config.yaml
rotation_deg: 5
method: "simclr"
bias: "all"
positions: "learned"
projector_out: 128
beta1: 0.95
epochs: 5.9
warmup_steps: 260
Rows from block 4, named by matrix and row number. Rows with one number belong to one neuron. Each number is 128 + 24 x the weight over its row's rms, rounded and kept within 0 to 255. All counts start at 0. After the name is the row's rms in percent of the matrix's.
# fc1: MLP up (model.blocks.4.mlp.fc1.weight, 1024x256), inputs 0-85
# fc2: MLP down (model.blocks.4.mlp.fc2.weight, 256x1024, transposed), outputs 0-85
fc1.814 098 [119 109 101 119 117 138 145 166 129 143 148 135  88 110 133 148 144 104 123 190 155 144 143 140 134 101 154  92 146 111 135 148 118 108 163 131 113 103 119 122 171 139  95 151 165  82  88 114 115 107 149 144 149 102  89 161 112 114 152  75 145 146 154 148 135 104 140 149 163 164 170 116 101 100  80 125 127 122 116 123 110 108 135 105 142 146]
fc2.814 092 [175 158 131  97  89 152 100 100 115 106 123 101 113 136 122 101 134 142 122 127 139 156 155  82 124 133  95 114 123 182 120 134  81 104  73  96  95 124 152 101 132 137 129  96 145 125 129  62 120 118  83 134 156  87 116 134 141 101  90 172 101 106 139 110 121 116 122 109 157 183  77 125 128 117 121  92 125 112 176 102 163 142  97 128 146 122]
fc1.815 094 [122 143 140  92 113  97 152 157 139 181  93  91 116 136 160  91 124 108 113 138 100 122 138 118 165 156  95 116 149  84 101 103 149 150 134 119 111 135 162 148 144 159 103 132 123 149 119 104 152 155 178 134 146  98 114 115 112 107 180 151 143 158  95 193 122 151 149 140  87 129 113 134 107 115 140 121 159 124 110  91 118 144 134 142 113 118]
fc2.815 091 [101 114 134 151 128  96 104 139 128 109 140 162 164  83 122 185 145 125 140 130 141 137  98 150 107 132 118 116 117 128 141 109 124 114 118 137 100 124 125 131 137 154 120  79 131 113 137 143  96 150 102 112 113 157 168 143 130 118  92 113 133 128 197 137 114 164 119 106 125 121  97 112 155 133 122 152 105 148 137 114 151 102 104 150 121 169]
fc1.816 089 [143 112 105 101 113 128 100 118  76 138 113 149 116 154 151 119 101 161 131 106 123 183 148 150 119 129 188 134 173 120 144 141 129 103 117 151 148 143 136 136 153  97 122 141 110 130  81 125 129 163  98 115 145 159  97 119 142 125 114 135 150 118 120 144 130 144 119  89 147 106 111 141 118 125 133 153 108 155 138 119 133  89 127 132 157 124]
fc2.816 091 [186 146 112 137 107 101 109 136 135 125 128 102 123 128 128 116 150 151 141 143 143 108 140 119 124 138 148 141 107 122 144 124 111 120 128 160 155  89 158 128 131 135  95 162 111 147 121  68 119 140 164  86  78 130 114 115 132 142 122 115 100 117 179 106 115  99  88 136 143 144 141 129 115 122 167 151 119 146 175 185 129 111 143 104 137 126]
fc1.817 100 [135 167 126 162 134 153 136  82 143 103 129 159 125 145 146 133  81 136 128 124 105 120 122 166 142 114 117  86 129  71 121 103  84  92 136  91 128 128 140  97  89 140 109  95 128 135 125 112 138 101 112 135 145 112 172 109 146 115 131 100 104 106 116 142 148 152 134  78 137 107 117 135 132 119 144 136 118 111 131 113 134 150 146 133 158 142]
fc2.817 093 [118  77 126 160  98  98 127 116 137 157 115  84 127 154 129  95 144 133 124 115 132 158 112  76 120 139 113 126 130 136 133 101 136 122 110 127 133  75 122 112 187 123 138 111 138  99 104 100 113 110 142  98 105 158 104 158 102 157 156 175 163 148 167 110 106 134 136 125 118 144 154 156 125 118 125 117 146 115  91  85 160 116 119  89  78 148]
fc1.818 101 [126 144 105 118 106 135 104 169 139 102 115 161 118 128 121 141 122 149 113 129 140 130 130 105 126 129 137 108 153 146  57 163 101 162 101  49 146 139 144 140 117 133 151 148 129 101 115 121 156 115 125 100 151 144 122  98  53 158  72 134 114 136 141 126 142 136  93 153 100 108 171 112 111 150 122  93  99 142 143 119 137 136  99 102 135 128]
fc2.818 093 [122 109 206 183 134 126 127 100 137 122 143 130 113 201 112 130 128 183 146 134 128 102 107 158 139 136 152 147 125 142 145  80 138  46 107 141 129 126 127 136 143 144 107 137 126 153 120  82 121 141  91 128 121 128 117 139 173 113 139 111 160 130 119 136 147 147 144 142 143 180 106 118  98 119 100 175 153 119 107  93  86 142 159  99 151 160]
fc1.819 102 [130 109 110  99 120  98 132 118 141 125 149  93 130 124 149 123 110  95 127 102  91 107 146 154  97 105 182 150 134 102 127 175 110 128 156 119 169  89 125 113 149 139  91 118 116 150 105 141  88 117  90 158 108 114 113 183 151 162 157 127 117 162 125  95 117 127 156 185 136  86 157 143 103 138 122  88 127 117 144 143 130 103 116 147 117 141]
fc2.819 106 [145 123 136 146 143 116 158 169 141  77  79 158 172 118 108 140 130 130 106 105 179  65 131  94 150  76 131  92 111 123 109 125 158 130 135 169  97 130 117 143 144 125 119 119 141 105 142 131 155 117 162 121 154 131 132 138 116 120 128 104 150 136 129 132  95 132 103 106 184 122 108 157 144 104 151 105 133 123 130 126 103 103 143  92 130  98]
fc1.820 118 [149 110 122 143 120 147 154 101 164 122 160 119 122 130  81 126 130 143 133 106 137 122  79 151 126 165 119 131 176  92 155  91 103 101 139 122 116 153  84 137 107 133 101 120 153 103 148 137 156 139 124 147 131 137 128 130 106  83 144 143 125 120 140 121 121  85 129 101 142 124 152 132 109 168 168 132  90  90  82 139 122 106 143 157 156 131]
fc2.820 122 [143 135 129 119 138  91 138 104 153 122 109 105 162 105  91 130 132 109 164  86 117 151 157  84 110 110 138 175 129  99 141 122 153  88 162  71 149 145 150 129  98 170 109 144 134 128  97 115  94  81 124 151 128 124 133 136 123 135 134 150 105 115 134  81 115 144  70 135 121  92 170  92 134 146 131 164 114 103 115 133 153 112 184 154 154 139]
fc1.821 105 [ 84 143 117 133  86  82  84  94  93 128 124 108 147 137 154 150 138 110 138 173  95  85 142 126  62 135 135 205 135 128 145 142 121 141 105  72 136 128 157 118 140 130 151 148 131 112  89 134 133 185 131 139 132 110  87 139 132 124 115 179 123 151 143 119 147 124 130  96 101 143 144 151 117 143 133  94 126 166  79 116 153 120 122 148 115 128]
fc2.821 097 [115 136 143 121 109 149 116 106 177 147 123 105 117  97 136 123 136 115 150 135 107 128  98  72 131 127 139 170 152 156  99 122 149 157 124 154  97 149 143  93 136  90 129 125 113 127 129 108 158 109 121  87 143 155 120 110  96 152 148 109 182 143 113 136 111 120 164  96 125 116 143 141 156 112 143  84 115 152 129 122 143 109  88 102 141 145]
fc1.822 108 [119 113 102 146  92  89 155 148  90 142  84 147 112 134  92 146 133 129  94 177 145 153 122 130 142 136 150 158 153 152 124 106 129 151 124 108 138 147 199 127 153 166 105 124 110 113  94 140 113 152 138 121 170 103 133  83  62 110 103 140 130  94 100 132 117  63 189 137 124 101 116 122 122 127 144  91 133 156 137 114  97 100  87 137 168 148]
fc2.822 099 [109 184 145 101 132 143 107 111 155 120 146 121 143 127 132 138 103 104 134  96 134 110 163 147 136 155 139 129 108 119 119 144 145 121 153 143 148 118  92 125 118 101 141 138 146 133 190  68 159 112 139 171 141 141 103 155 159 142 156  68 119 162 166 143 142 191 137 116  97 151 128 143 140 123  87 111 145 115 108 141 143 133 158 113 101 134]
fc1.823 098 [115 121 128 145 119 145 145  99 176 188 133  93 142 103 139 118 127 140 156  93 190 147 129 154 123  53 121 104 114 117 170 108 126 104 104  73  94 119  91 147 128 141 133 159 139 125 138 103 107 127 149 158  92 129 110 125 114 138 149 134 115 182 139 102 130 139 161 139 115 101 100 109 104 137 150  82 109 134 119 169 121 119 189 129 166 154]
fc2.823 097 [108 154 126 112 161 168 119 128 139 146 127 108 110 133 111 111 138 128 141 154  94 125 107 159 116 123 109 150 161 113 104 125 133 128 124 147 112 109 163 157  82 142 149 132 218 133 114 135 116 103 112 117 139 165  90 105 116 115 110 117 125 126 155 166 143  78 149 167 146 125 132 152 133 121 125 134 183 141 108 102 146  71 100 130  83 165]
fc1.824 113 [133 118 112 115 112 144 168 178 110 124 127 166 148 114 136 145 122  79 153 128 133 113 125 134 118 120 123 100 130 139  83 159 168 154 150  89 114 101 115  56 138  95 128  98  98 120 168 125 146 147 103 123 137 179 101 139 133 157 101 130  71 132 176 137 173 153 149  96 123 162 166 181 115 116  88 138 159 158 122 112 146 141 144 136 102 105]
fc2.824 106 [101 154 147 122 133 125 165 139 131 129  70 171 119  86 106 103 117 140 132  99 175 132  88 113 149  86 117 156 108 119 122 145  90 139 125 104 131  82 135 124 143 105 152 134 137  95 135 178 123 133 145 136 120 131 131 102  92 105 152  95 113 106 164 123 113 130 132  97 123 136  95 160 140  88 164 162 136 107 109 137 164  99 127 181 135 109]
fc1.825 095 [138 107 154 147 180 139 150 132 102  91 120 136 140 141 135 121 120 162 161 114 150 130 161 119 129 176 139 112 122 117  87 149 128 153 147 146 135 139 141 126 112 158 124 108 168 140 125 101 108  99 117 156 158 125 119  80 139  81 131 109 161  83 134 137 133 143 139 100 145 136 182 131 104 109 148 118 143 198 140 125  97 158  98 132 126 157]
fc2.825 094 [164 149 111 179 130 157 132 127 156 140 139 122 107 121 169 133  78 192 105 148 113 120  98 114 137 129 112 169 105  85 131 152 145 171 119 113 159 134 113 148 114 140 125 139  84 133 136 187 127 110  95  92 128 116 113 152 134 126 132 139 127 114  81 145 125 117 163 115 105 109 135 143 129 100 104 113 125 146 144 157 106 142 117 108 104 117]
fc1.826 102 [ 94  74 148 145 110 102 134 122 127  83 108 188 149 104  95 118  94 113 153 104  99 145 123 139 158 165 181 148 120  87 127 137 150 145 162 130 105 131 101 133 144 153 148 145 118 130 109  99 188 154 150 137 103 108 136 119 102 163  77 170 148 120 135 118 145 120  86 157 141 121 121 137 121 139 131 109 122 119 110 188 192 142 178 117 133  99]
fc2.826 111 [154 139 125 117 155 133 108  93 139 178 115 121 131 108 156 137 121  86 170 116 146 100  99 159 118 159 131 134 120 153 121  85 121 132 120 156 107 149 119 117 129 169 110 179 146 147  77 144 126 115 121 109 128 129 111  93 112 103 159 107 133 152 106 112 134 155 152 128 126 152  91 134 177 113 110 129 139 134 165  70 122 123 154 164 148 136]
fc1.827 166 [106  79 111 122 151 101 161 125 128 100 149 150  94 146  95 154 157 113 163 143 139 135 131 180  91 116 126  78 146 167 114  92 152 146 126 127 145 164 109 104 125 106 123 133 154 158 122 107 109 156 152 161 120 111 169 108  91 149 148 156  80 108 141 140 165  82 132 123 178  73 144 118 139 132 120 154 170 146 137 130 121  95 123 101 147 129]
fc2.827 189 [ 53  93 146 140 160 121 174 106 109 136 120 120 152 125  82 139 147 106 145 123 100 115 117 143 115  99 113  98 161 137 122 135 113 112 124 115 126 140 126 105 119 116 135 159 144 149 108 133 149 160 158 177 113 107 143 114  65 156 165 117 102 123 123 140 126  94 156 111 133 120 111 141 100 160 120 142 140  95 134  98 136 158 129 115 127 113]
fc1.828 113 [136 116 106 101  99 131 150 128 138 110 155  90 124 148 174 130 130 148 161 121 107 116 120 171 114 189 109 156 110 130 145 169 156  73 108 104 128  73 149  97 159 133 145 105 125  93 128 146 102 133 115 154 101 109 120 125 106 141 140 143 100 161 129 126 180 161  97 145  90 126 126 116  96  85 142 107 155 139 110 173 126 131 148 149 121 116]
fc2.828 110 [ 95 177 119 146 141 107  88  71 169 129  94 175 109 108 126 114 103 134 135 149 109 145 167  95 133 142 164 134  85 120 139 107 136 130  85 129 133 165 132 103 134 158 144 131 144 166 112 153 146 132 148 111 137 164 104 139  93 137 157 141 149 143 117 104 169 157 111 118 153 128 110 112 137 132  74 132 112 130 150 130 127 133  99 167 109 102]
fc1.829 090 [137 115 142 116 181 147 122 156 175 104 136 142 140 133 185 175 105 101 133 133 143 137 109 134 120  95 123 174 157 151  94 189  75  94 116 128 108 131 132 117 121 101  88 124 104  99 113 156 114 135 165 104 135 148 106 103  90 148 110 139 116 143 122  94 109 150 132 149 146 147 102 117 135 120 151  77 159 137 113 135  74  94 131 121 141 116]
fc2.829 099 [129 128 119 117 117 137 110 140  87 108 111 146 125  65 117 148 166 127 111 132 134 124 129 143 130  94 135 147 112 118 108  94  54 115 151 108 160 148  88 139 143 118 113  98 140 136 123 108 100 104 133 152 163 114 137 112 132 178 154 130 187 126 154 132  99 109 110 137 116 184 182 109  61 143 133 128 136  90 143 128 132 107 148 103 149 157]
fc1.830 100 [130  99  86  87 134 152 163 142 142 151 154 127 118 139 103  98 109  99 100 132 127 130 150 108 160 135 119  77 125 144 146 101 136 110 114 134  97 161  87 144 119 162 110 125 158  95 108 116 122 115 110  79 115 134 139 113  90  97 131 133 130 153 155 135 119  79 142 119 145 188 146  86 125 147  92 114 142 148 120  99 131  98  96 132 117 122]
fc2.830 097 [ 74 125 177 132  75 114  89 110 116 146 130 115 131 170 140 142 113 119 166 124 141 159 103  98 160 162 111 150 125 124 127 126  94 134 118  75 113 113 133 167 110 126 159  86 130 143 142  98  98 110 138 140 143 113 143 135 174 112 119 134  98 123 108 107  92 100 140 122 141  99 130 109 171 146 118 105 125 145 125 113 116 131 149 134  98 153]
fc1.831 099 [159 146  82 147 121 168 148 125 163 105 112 170  97 140 113 137 130 137 117 139  98 142 114 143 149 142 106 159 165 113 109 119 144 131 117 100 114 152 145 131 112 140 111 109 114 108  87  93 116  97 132 105 126 138 146 185 129 106 114  82 107 142  99 116 119  82 165 156 119 161 151 127 155 149 136 161 125 167 119 162 120 109 154 133 160 111]
fc2.831 087 [ 90 138 125 116 106 109  87 118 135 156 116 111 148 105 129 124 115 138 174  80 132 147 152 116  88 131 150 125 116 116 136 110  89 104 155 135 120 118  79 150  45 116  95 136 135 104 184 124 124 170 142 108 142 142 110  90 145 114 126 118 134 109 130 145 159 117 151 111 112 145 133 122  64 106 108 103 130 114 136 147 133 133  88 128 118 125]
fc1.832 098 [132 168 123 123 119 167  93 146 105 148 127 147 187 101  78  99 122 139 130 160 150  93 135 128 144 154 106 110 143 152 135 112 115 125 130 123 105 179 110 111 131 152 154 187 115 134 126 140 128 120 156 109 153 123 155 157 115 103  72 135 139 137 141 134 113  95 115 122 147 131 159 118 151 171 114 136 104 118 102 159  94 119 109 122 136 128]
fc2.832 102 [ 92 114 115 118 139 128 149 108 135 146 118 121 138 148 108 107 161 126 144  97 114 129 130 172 134  63 164  74  95 136  96  94 171  95 126  94 158 145 147 149 151 109  93  94 190 111  78 109 114 150 171 138  82 136 116 130 136 154 122  83 156  96 139 114 117 120 151 158 160 134 148 147 114 115 130 166 111 159 131  90 124 120 119 153 140 137]
fc1.833 102 [132 123 130 117 126  88 152 131 154 100  99 177 145 101 163 159 129 139  88 147 129 171 135 111 125 142  89 137 156 126 120 146 144 139 165 121 127 116 141  91 170 123 103 114  96 151 103 126 100 142 137 166 157 119  85 129 109 120 142 112  83 119  93 125 131 142 140 135 146 125 158 143 110 129 118 101  81  82 165 142 131 125 134 124  99 194]
fc2.833 098 [145 173 152 196 158 123 108 140 134 188 149 104  94 129 127  88 160 136 120 147 172 102 142 126 161 114 176 141 134 120  99  85 132 110 130  86 102  97 132 152 118 190 144 156 135 141 111  99  96 133 116 113 154 138 135 107 123 179 118 131 106 150 154  98 147 168 134  97  76 137 135  84 145 126 108 169 151 126 120 143 123 112  91 135 166 120]
fc1.834 106 [114 157 159 118 129 183 130 132 115 107 118 120 116 121 137 170 131 156 119 131 175 139 114 102  95  87 165 106  84 142 180 161 131 117  94 154 113 116 157 133 117 116 103 170  89 150  96 144 141 152 126 172 126 109 140 118 114 129 126 142 105 145 158 153 135 157 107 151 132 156 147 106 173  89 114 115 167 129  87 145 145 111 128  92 111 165]
fc2.834 092 [138  88 101 149 153 137 120 112 164 144 123  94 116 158 149  84 128 116 144 130  91 160 116 128 112 147  99  95 107  97 128 107 130  86 154 132 113  67 158 130 144 116 159 118 173 161 157 115  76 103 122 139 113 157 112 147 151  85 120 160 146 140 169 146 149  81 140 121 145 140 139 146  76 148 137 139 149 119  97 161 142  85 118  97 106 139]
fc1.835 106 [124 145 135 133 134 140  82 105 148 136 126 149 147 158 103 109 151 101 122 122 115 156 121  88 108 125 170 145 141 144 125  89  83 156 128 134 110  96 153  64 125 114 120  94 116 116 139 115 132 102 119 167 116 120 114 169 170  86 129  97 148 119 128 107 145 132 136 124 121 113 127 154 123 157 134 133 137 110 137  51 122 140 142 173 141 148]
fc2.835 107 [112 143 135 165 147 111 109 107 137 127 143 158  93 170  88 147 114 142  94 135 131  93 138 182 203  91 140  97  78 134  88  92 150 146 151 138 135 122  99 130 147 106 161 169 148 141 114 154 110 112 165 105 117 118 103 152 123 117 137 159  95 134 110 122 133 119 122 102 116 125 122  93 131 119 160  90 126 122 166 110 145 129 117  91 127 149]
fc1.836 102 [145 138 138 191 109 125 149 175 111  77 110 128 124 162 132 133 124 115 134 156 150 131 157 118  94  95 143 112 103 144 136  77 136 132 130 132  83 142 146 124 165 157 147 103 131 123 111 106 120 122 111 116 148  92 147 144 146 114 120 136 101 107 132 177 125 157 101  93 162 122 147 135  98 130  95  77 105 105  94 131 120 148 130 116 141 140]
fc2.836 100 [157 130  67 133 124 147 136 133 142  89 167 108 145 167  94  95 157 157 107 106 114 119 132 153 151 161 104 135 102 119 137 118  97 124 119 113 123 120 127 120 121 133 129  85 104 118 131 134 115 139 132 126 146 132 136 114 136 135 138 117 170 127 143 114 139 139 135 149 125 112 146 124 159 109 124 146 122 108 134 120 118 127 157  97 128 114]
fc1.837 106 [112 134 149 134  88 150 153 100 143 126  92 135  79 134 128 119 124 111 110 175 163 122 149 134 163 132  94 153 125 134 140 124 176 128 106  83 108 151 105  80 136  99 143 136 169 142 152 118 104  92  96  97 100 139 124  94  83 154 128 138 132 108 111  98 141 124 122 104 107  94 143 108 171  93 160 142 164 191 119 101  85 140 120 118 112  89]
fc2.837 098 [136 110 158 118 168 101 142 129 137 144 148 126 117  97 164  83 152  95 127 102  86 159 141 104 109 169 116 135 171 129 122 139 155 183 117 149 141 118 144 151 143  74 122 115  98 166 139 118 105 130 108 116 134 142 141 129 157  99 166 139 109 177 112 166 135 158 102 109  91 118 156 104 115 154  97 155 156 118 112 154 145 179 105 157 138 105]
fc1.838 103 [ 86 130 117 180 163  93 155  79 132 138 157 135 115 103 144 149 133 146 134  99 175 168 100 160 122 134 120 136 129 108 113 156 107 160 124 116  88 160 131 136 142 130 131  85 149  81 171 151 132 156 100 172  86 127 153 119 117  90  94 119 106 106 144 158 149 125 145 140 143  98 129  98 161 118 133 133  87 131 123 116 131 109 126 141 118 140]
fc2.838 102 [129 138 106 148 136 130 102 153 137 156 130 126 109 137  70 147 122 126 118 186  98 144 152 128 109 101 155 155 142 139 117 108 143 103 118 128 165 104 148 118 105 134 150 113 137 178 140 103 133 141 146 123 139 157  92 122 157  87 134 144  69 131 155 146 114  93 185 149 122 143 136 125  99 103  91 132 115 139 126 171  73 149 154 163 135 101]
fc1.839 100 [108 135 113 145 143 144 129 149 100 127 124 106  80 144 107  96 127 131 104 122 171 103  81  84 122 135 165 130 103  98 117 113  88 196 130 155 113 143 127 138 114 102 152 134  94 115 128 111 149 143 137 175 109 116 110 104 139 143 134 165 149 117 148 130 112 133 144 127  96 107 153 108 130 122  80  78 105  77 139 161 116 151 157 100 146 161]
fc2.839 103 [151 136  97 105 128 134 136 128 102  92 172  85 142 133 137 145 150 175 111 134 136 146 145 132 137  96 119 121 121 136 113 155 166  77 144 161 136 148  95 138 133 133 128 141 155 141 152 121  87 104 123 119 124 119 122 147 141 112  89 119 124  94 126  98 110 117 158 149 116  59 135 117 159 144 145  96 110 151  87 129 195  92 136  88 111 128]
fc1.840 105 [135 138 113 160 156 110 109 118 132 117 110 122 128 136 132 121 101 181 146 122 148 113 120 126 135  78 164 146 155 120  98 159 115 125 149 149 117 129  94 143 136 150 115  92 143 147 108  90 174  86  95 148 137 150 167  94 106  97  57 136 160 137 113 162 127 139 150 175 116 134 115  98 137  96 138 128 115 138 120 120 134 129 129  91 156 114]
fc2.840 098 [113 132 111  86 119 109 123 126 105 159 122 175 135 174 115  83 101 127 112 115  99 109  95 145 134 162 134 111 102 107 124 121 136 139 121  89 162 134 112 130  84  79 148 171 155 112 135 112 136 108 120  96 100 154 148 157 105 174 114 141 101  98 156 149 155 135 160 107  65 101 130 124 146 148 109 122 118 126 135 173  99 126 162 157 155 148]
fc1.841 106 [ 98 134 141 120 101 139 111 122 128 134 120 129 115 101 170 119 131 150 143 132 108 151 122 100 167 157 124 117 144 110 106  55 111 126 180 152 159 110 112 119 115 102 123 123 127 146 129 119  93 137 115 106  93 144 143 151  99 104 130 129 134 115 120 152 132 130 127  81 157 115 170  88 129 129 132 116 137 149 139 109 130 140 114 167 103 106]
fc2.841 104 [115  91 116 134 133 127 134 101 136 155 124 148 172 119 101 148  99 131 110  81 106 145 160 100 113 111 167 120 160 157 121 113 169 178 123 104 115 139 162 173  96 129 130 118 103 142 148 117 149 126 157 111 167 103  97 115 134 108 133 113 115 138 122 164 135 127 105 127 119 146 114 142 124 145 105 117 161 102 188 147 141 109  85 135 146 149]
fc1.842 085 [141 130 151 106 162 109 110 136 119 102 121 159 120  89 113 158 124 123  92 123 155 105 119  90 122  85 143 129 135 155 202 123 100 147 143 137 114 144 150 162 190 145 139  91 137 113 148 150 104 156 123 130 124 148 119 123 147 149  90 124 126 163 137 111 130 111 116 124 132 164 138 128 136 103 121  82 109 110  83 113 115 140 156 134 170  98]
fc2.842 082 [ 75 151 150 124 147 160 122 110 118 112 137 124 140 173 132 145 133 170 222 135 156 138 116 103 131 120 144 126 143 158  65 146 154  99 133 147 114 161 119 127  94  96 128 159  97 122 127 131 153 118  96 166 152 114 122 128 110 111 156 131 149 145 113 130  93 158 124 113 119  97 150 126  92 102  91 136 106 121 127 135 115 165 109  92 118 143]
fc1.843 101 [132 117  93 161 136 123 148 145 183 119 143 117 164 129 185 126  99 126 140 125 102 165 165 135 114 168 123  87 117 132 119 156 151 122 146 146 133 123 118 150 135 151 140 132 141  86 139 124 137 131 131  98 104 139 109  93  98 108 126 127 156 102 113 150 100 171 105 134 137 133 113 139 145 138 143  84 141 163 134 131 134 108 126 110 128 119]
fc2.843 099 [143 128 111 133 178 162 107 131 137 154 117 137  80 109 122  88 116 203 115 127 165  94 120 134 151 137 101 146 200  97 123 143 100 162 118 109 100 162 164 111 132  63 169 146  69 145 123 164 138 116 163 117 153 148 141 169 119 150 145 190 144 101 136 138 131  98 155 161 122  95 132 104 137 130 121 158 167 151 116 130 117 141 130 127 151 117]
fc1.844 106 [154 153 121 102 132 174 166 139 174 154 138 159 143 101 169 150 140  89 147 102 129 153 151 126 127 146 110  87 127  93 132 142 142 129 131  93 139 124 102 150 160 150 140 110 124 134 139 116 179 109 137 103 139  91 113 121 186 125  92 119 102 102 104  94 106  99 152 146 119  82 138  88 145  85 122  90 113 133 164 104 152  92 118 134 120 107]
fc2.844 109 [149 148 133 158 182 137 155 103 127 140 115 157  72 140 138 122 151 106 100 104 114 123 137 144 143 135 133 113 142 123 125 133 124 146 109  80 157 108  92 148 134 123 116 123 170 103 121 117  99 113 109 141 114 118 124 142 124 138  93 149 112  85 175 128 135 159 133  89 130 161 110 150 118 117 151 105 154  90 124  58 165 135 125 206 139 127]
fc1.845 099 [ 89  97 187 139 131 121 128 122 127 158 129  93  76 117 151 109 124 142 128 127  93 183 134  96 132 143 130 141  93 146 101 110 107  99 119 124 142 146 134 105 146 150 129 154 123  89 149 142 136 147 109 143 114 163 120 144 101 131  83  66 166 134 143 153 118 131 121 147 143 125 116 114 148 116 119 112 131 137  89 134 115  83 155 113 163 116]
fc2.845 100 [166 150 126  85 123 145 157 158  85 150 125 133 143 156 129 167 105 141 120 123 170 112 117 124 137  93 110 121 137 112 175 177 138 128  88 119 151  68 100 159 170 132 109 132 126 150 116 162 144 121 137 126 150 140 142 134 136 132 143 186  99 109 136 143 115 115 143 117 136 121  98 121 151 124 139 115 135 122 165 123 129 117 121 147 108 152]
fc1.846 098 [146  97 126 116 120 157 101  64 156 126 170 133 143 150 125  99 129 116 108  80 176 130 117 133 149 159 134 120 154 157  98 165 130 109 180  96 101 151 152 116 137  77 105 128 199 145 146 170 143 146 110 127 126 135 133 156 175 127 162 107 111 117 140 112 144 163 137 141  99 127 125 110 110 153  85 128 121 148 132  92 125 112 154  97 113 140]
fc2.846 093 [125 109 104 132 130 150 133 143 122 120 125 115 137  65  73 174 129 119 166  94 136 163 123 136 119  96 123 144 102 141 149 132 157 104 105 133 112 134 127 136 130 172 137 149 121 128 128  77 145 144 130 133  77 141 151 103  90 103  97 131  93 148 100 103 135 168 114 138 137 141 131 132 164 141 171  99 120 127 148 100 107 143 142 132 140 123]
fc1.847 093 [118 122 166 140 128 104 120 166 139 110  84 107 134  84 146 108 152 116  93 142 109 131  91 147 115 136 162 105 111 150 146 126 175 113 108 126 139 108  99  84 107 133 126 141 129 173 154 106  85 130 120 138 141 113 134 108 106 115 161 122 141 110 110 154 123 109 163 178 127 175 155 144 109 124 135 143 118 141 142 123 138 106 127 149 141 108]
fc2.847 093 [140 119 116 179 169 148 135  78 103 135 147  99 119 162 151 116 123 131 113 133 116 127 170 196  88 183 152  89 134  71 169 127 126 124 154 176 128  97 110 113 130 131 123 155 151 190 102 174 121 103 155  87 107 120 102 145 141 165 145 146 108 109 116 117  88 151 103 115 126 120 158 115 155 125  84 148 144 126 172 130 111 132 139  70  94 110]
fc1.848 102 [135 150 135  99 128  90 126 140 117  97 116 126 149 112 142 128 151 157 185 100 118  81 128  95 121 127 100 142 161 163 107 158 158 115 148 130 155 114 131 118 110 127 109 144 118 133  87 122 143 118 120  88 161 155 121 124 130 130 123 114 141 128 116 135 127 110 128 159 116  77 146 141 167 100 125 127 161 153 134 108 125 107 131 144  74 106]
fc2.848 104 [127 148 175 111 116 151 151 147 113 114 172 133 157 109 162  82 113  94 133  93 108 111 119 115 127 144 180 117 134 112 128  92  98 170 124 110 141 154 150 120 162 128 123 101  93  99  79  98 158 105 189 100 179 135 126 122 134  96 152 155 201 121 150 107 139 106 138 118 108 135 122 147 119 117 137  92 134 117 130  79 143 149 146 106 136 151]
fc1.849 108 [149 157 127 109 145 127 102 122 122  79 122 114 133 132 146 154 109 102 131 122  94 147 165 121 130 105 125 131 124 150 147 103  81 126 133 143 118  72 130 131 138 142 142  90 120 103 158 115 146 180 105 145 115 128 161 121 159  81 135  95 111 127 134 142 116 136 100 151 110 132 156 122 137 133 119 147 165 157 113 128 127 154 124  92 156 128]
fc2.849 114 [114 142 102  94 142 123  88  64 106 141 113 152 160 139 192 142 152 154 104 133 142 122 111 113 117 109 126 109 102 115 149 132 127 101 119 109 150 134 146 137  98 104 122 149 159  88 111  59 148 121 125 131  90 103 142 116 141 166  97 120 152  81 164 115 112 121 126 136 115 146 110  87 104 127 105 119 138 134 102 109 131 112  86 140  99 156]
fc1.850 113 [157 135 139  78 137 121  94 182 127  96  87 127 112 172 167 155 143 140  96  86 127  80 137 109 149 155 128 117 130 123  75 152 116 136 118 104 133 115 122  94 183 116 127 127 148 110 116  98 125 146  90 109 124  99 133 159 146 129  79 128 143 108 123 129 103 147 128 138 113 113 139 116  94 122 149 142 157 147 137 143 127  88 142 103 136 202]
fc2.850 119 [180 151 118 114 140 172 107 124 148 142 123 139 135 142 135 126 117  95 135 131 127 114 119 128  94 154  89 126  92 161 168 101 118 172  96 166 177 162 167 136 127  72 108 130 155 106 135 137 175 115 120 162  86 117 112  93 143 101 162 113 130 135 144 101 101 142 139 134 122 150 146  98 133 109 117 113 144 113 115 127 104 138 146 171  75 113]
fc1.851 094 [113 159 100 133 105 133 118 131  97 140 117 172 113 117 126 113 137 142 129 102 133 100  84 101 118 114 164 133 108 159 152 128 123 171 140 101 106 117 156 161 123 154 179 117 112 156 112 154 176 148 125 124  97 128  96 167 141 112  75 158 171 152 137 107 124 122 140 108 104 123 127 165 116 177 128 102 121 164 120 115 157 118 110 118 105  89]
fc2.851 086 [152 148  93 111 127 148 140 126 125 137 129 138 123 108 109 123 104 129 149 167  75 109 138 104 144 119  60 129 129 168 112 138 145  81 105 186 165 177 146 175 130 137 110 154 137 144 158 150  97 173 150 127 166 115 145 114 122 141 117 147  60 104  93 111  82 165 112 168 122 128 163 116  87 118 170 122 116 125 109 132 123 115 104 120 161 108]
fc1.852 088 [157 147  99 102 157 117 113  79 110 129 104 161 110 128 152 106  90 179 117 131 131 106 121 160  98 141 149 136 109 111 122  98 171 123 108 119 148 152  69 156 106  96 104 123 146 110 127 186 134  88 125 110 150 122 121  99 103 103 102 144 171 122 160 147 146 168 121 124 164 131 127  96 120 160 137 117 164 149 138 121  87 135 136 137 129 129]
fc2.852 099 [ 96 135 163 143 146 127 108  95 135 113 103 124  85 111 128 171 118 156  65 128 105 122 160 113 160 110 125 120 116 120 141 141 114 102 117 111 147 106 132 127 128 135 162 113 123 134 113 138 129 162 135 104 114 115 167 161 142  94 133 155 121 103 123 135 137  96 112 150  91 111 102 105 116 140  97 133 123 118 110 140 121 115 149 116 111 147]
fc1.853 098 [155 155 127 164 127 145 106 130 112 106  95 123  96 170 104 122 152 130 141 102 174 140 112 155 125 147 135 110  95 122 134 144  92 142 122 138 139 146 119 153 118 111  98 138 126 133 129 118  93 189 113 130 127 116 108 129 113  96 119  82 106  82 145 130 101 160 183 118 161 146 137 127 103 149  97 155 126  87 124 137 176 163 167 155 113 132]
fc2.853 099 [ 97 111  42 146 153  78 147 117 105 143 129 114 108  80 101 154 129 127 133 133 128 125 151  96 191 111 114 153 146 138 109 137 167 121 138 112 115 108 124 113 119 157 130 116 141 124  96 144 133 165  90 125 129 111 130  63 137 171 118 138 114 112 103 113 152 151 143 132 102 140 128 108 166 141 105 114 123 141 139 130 108 103 114 156  83 132]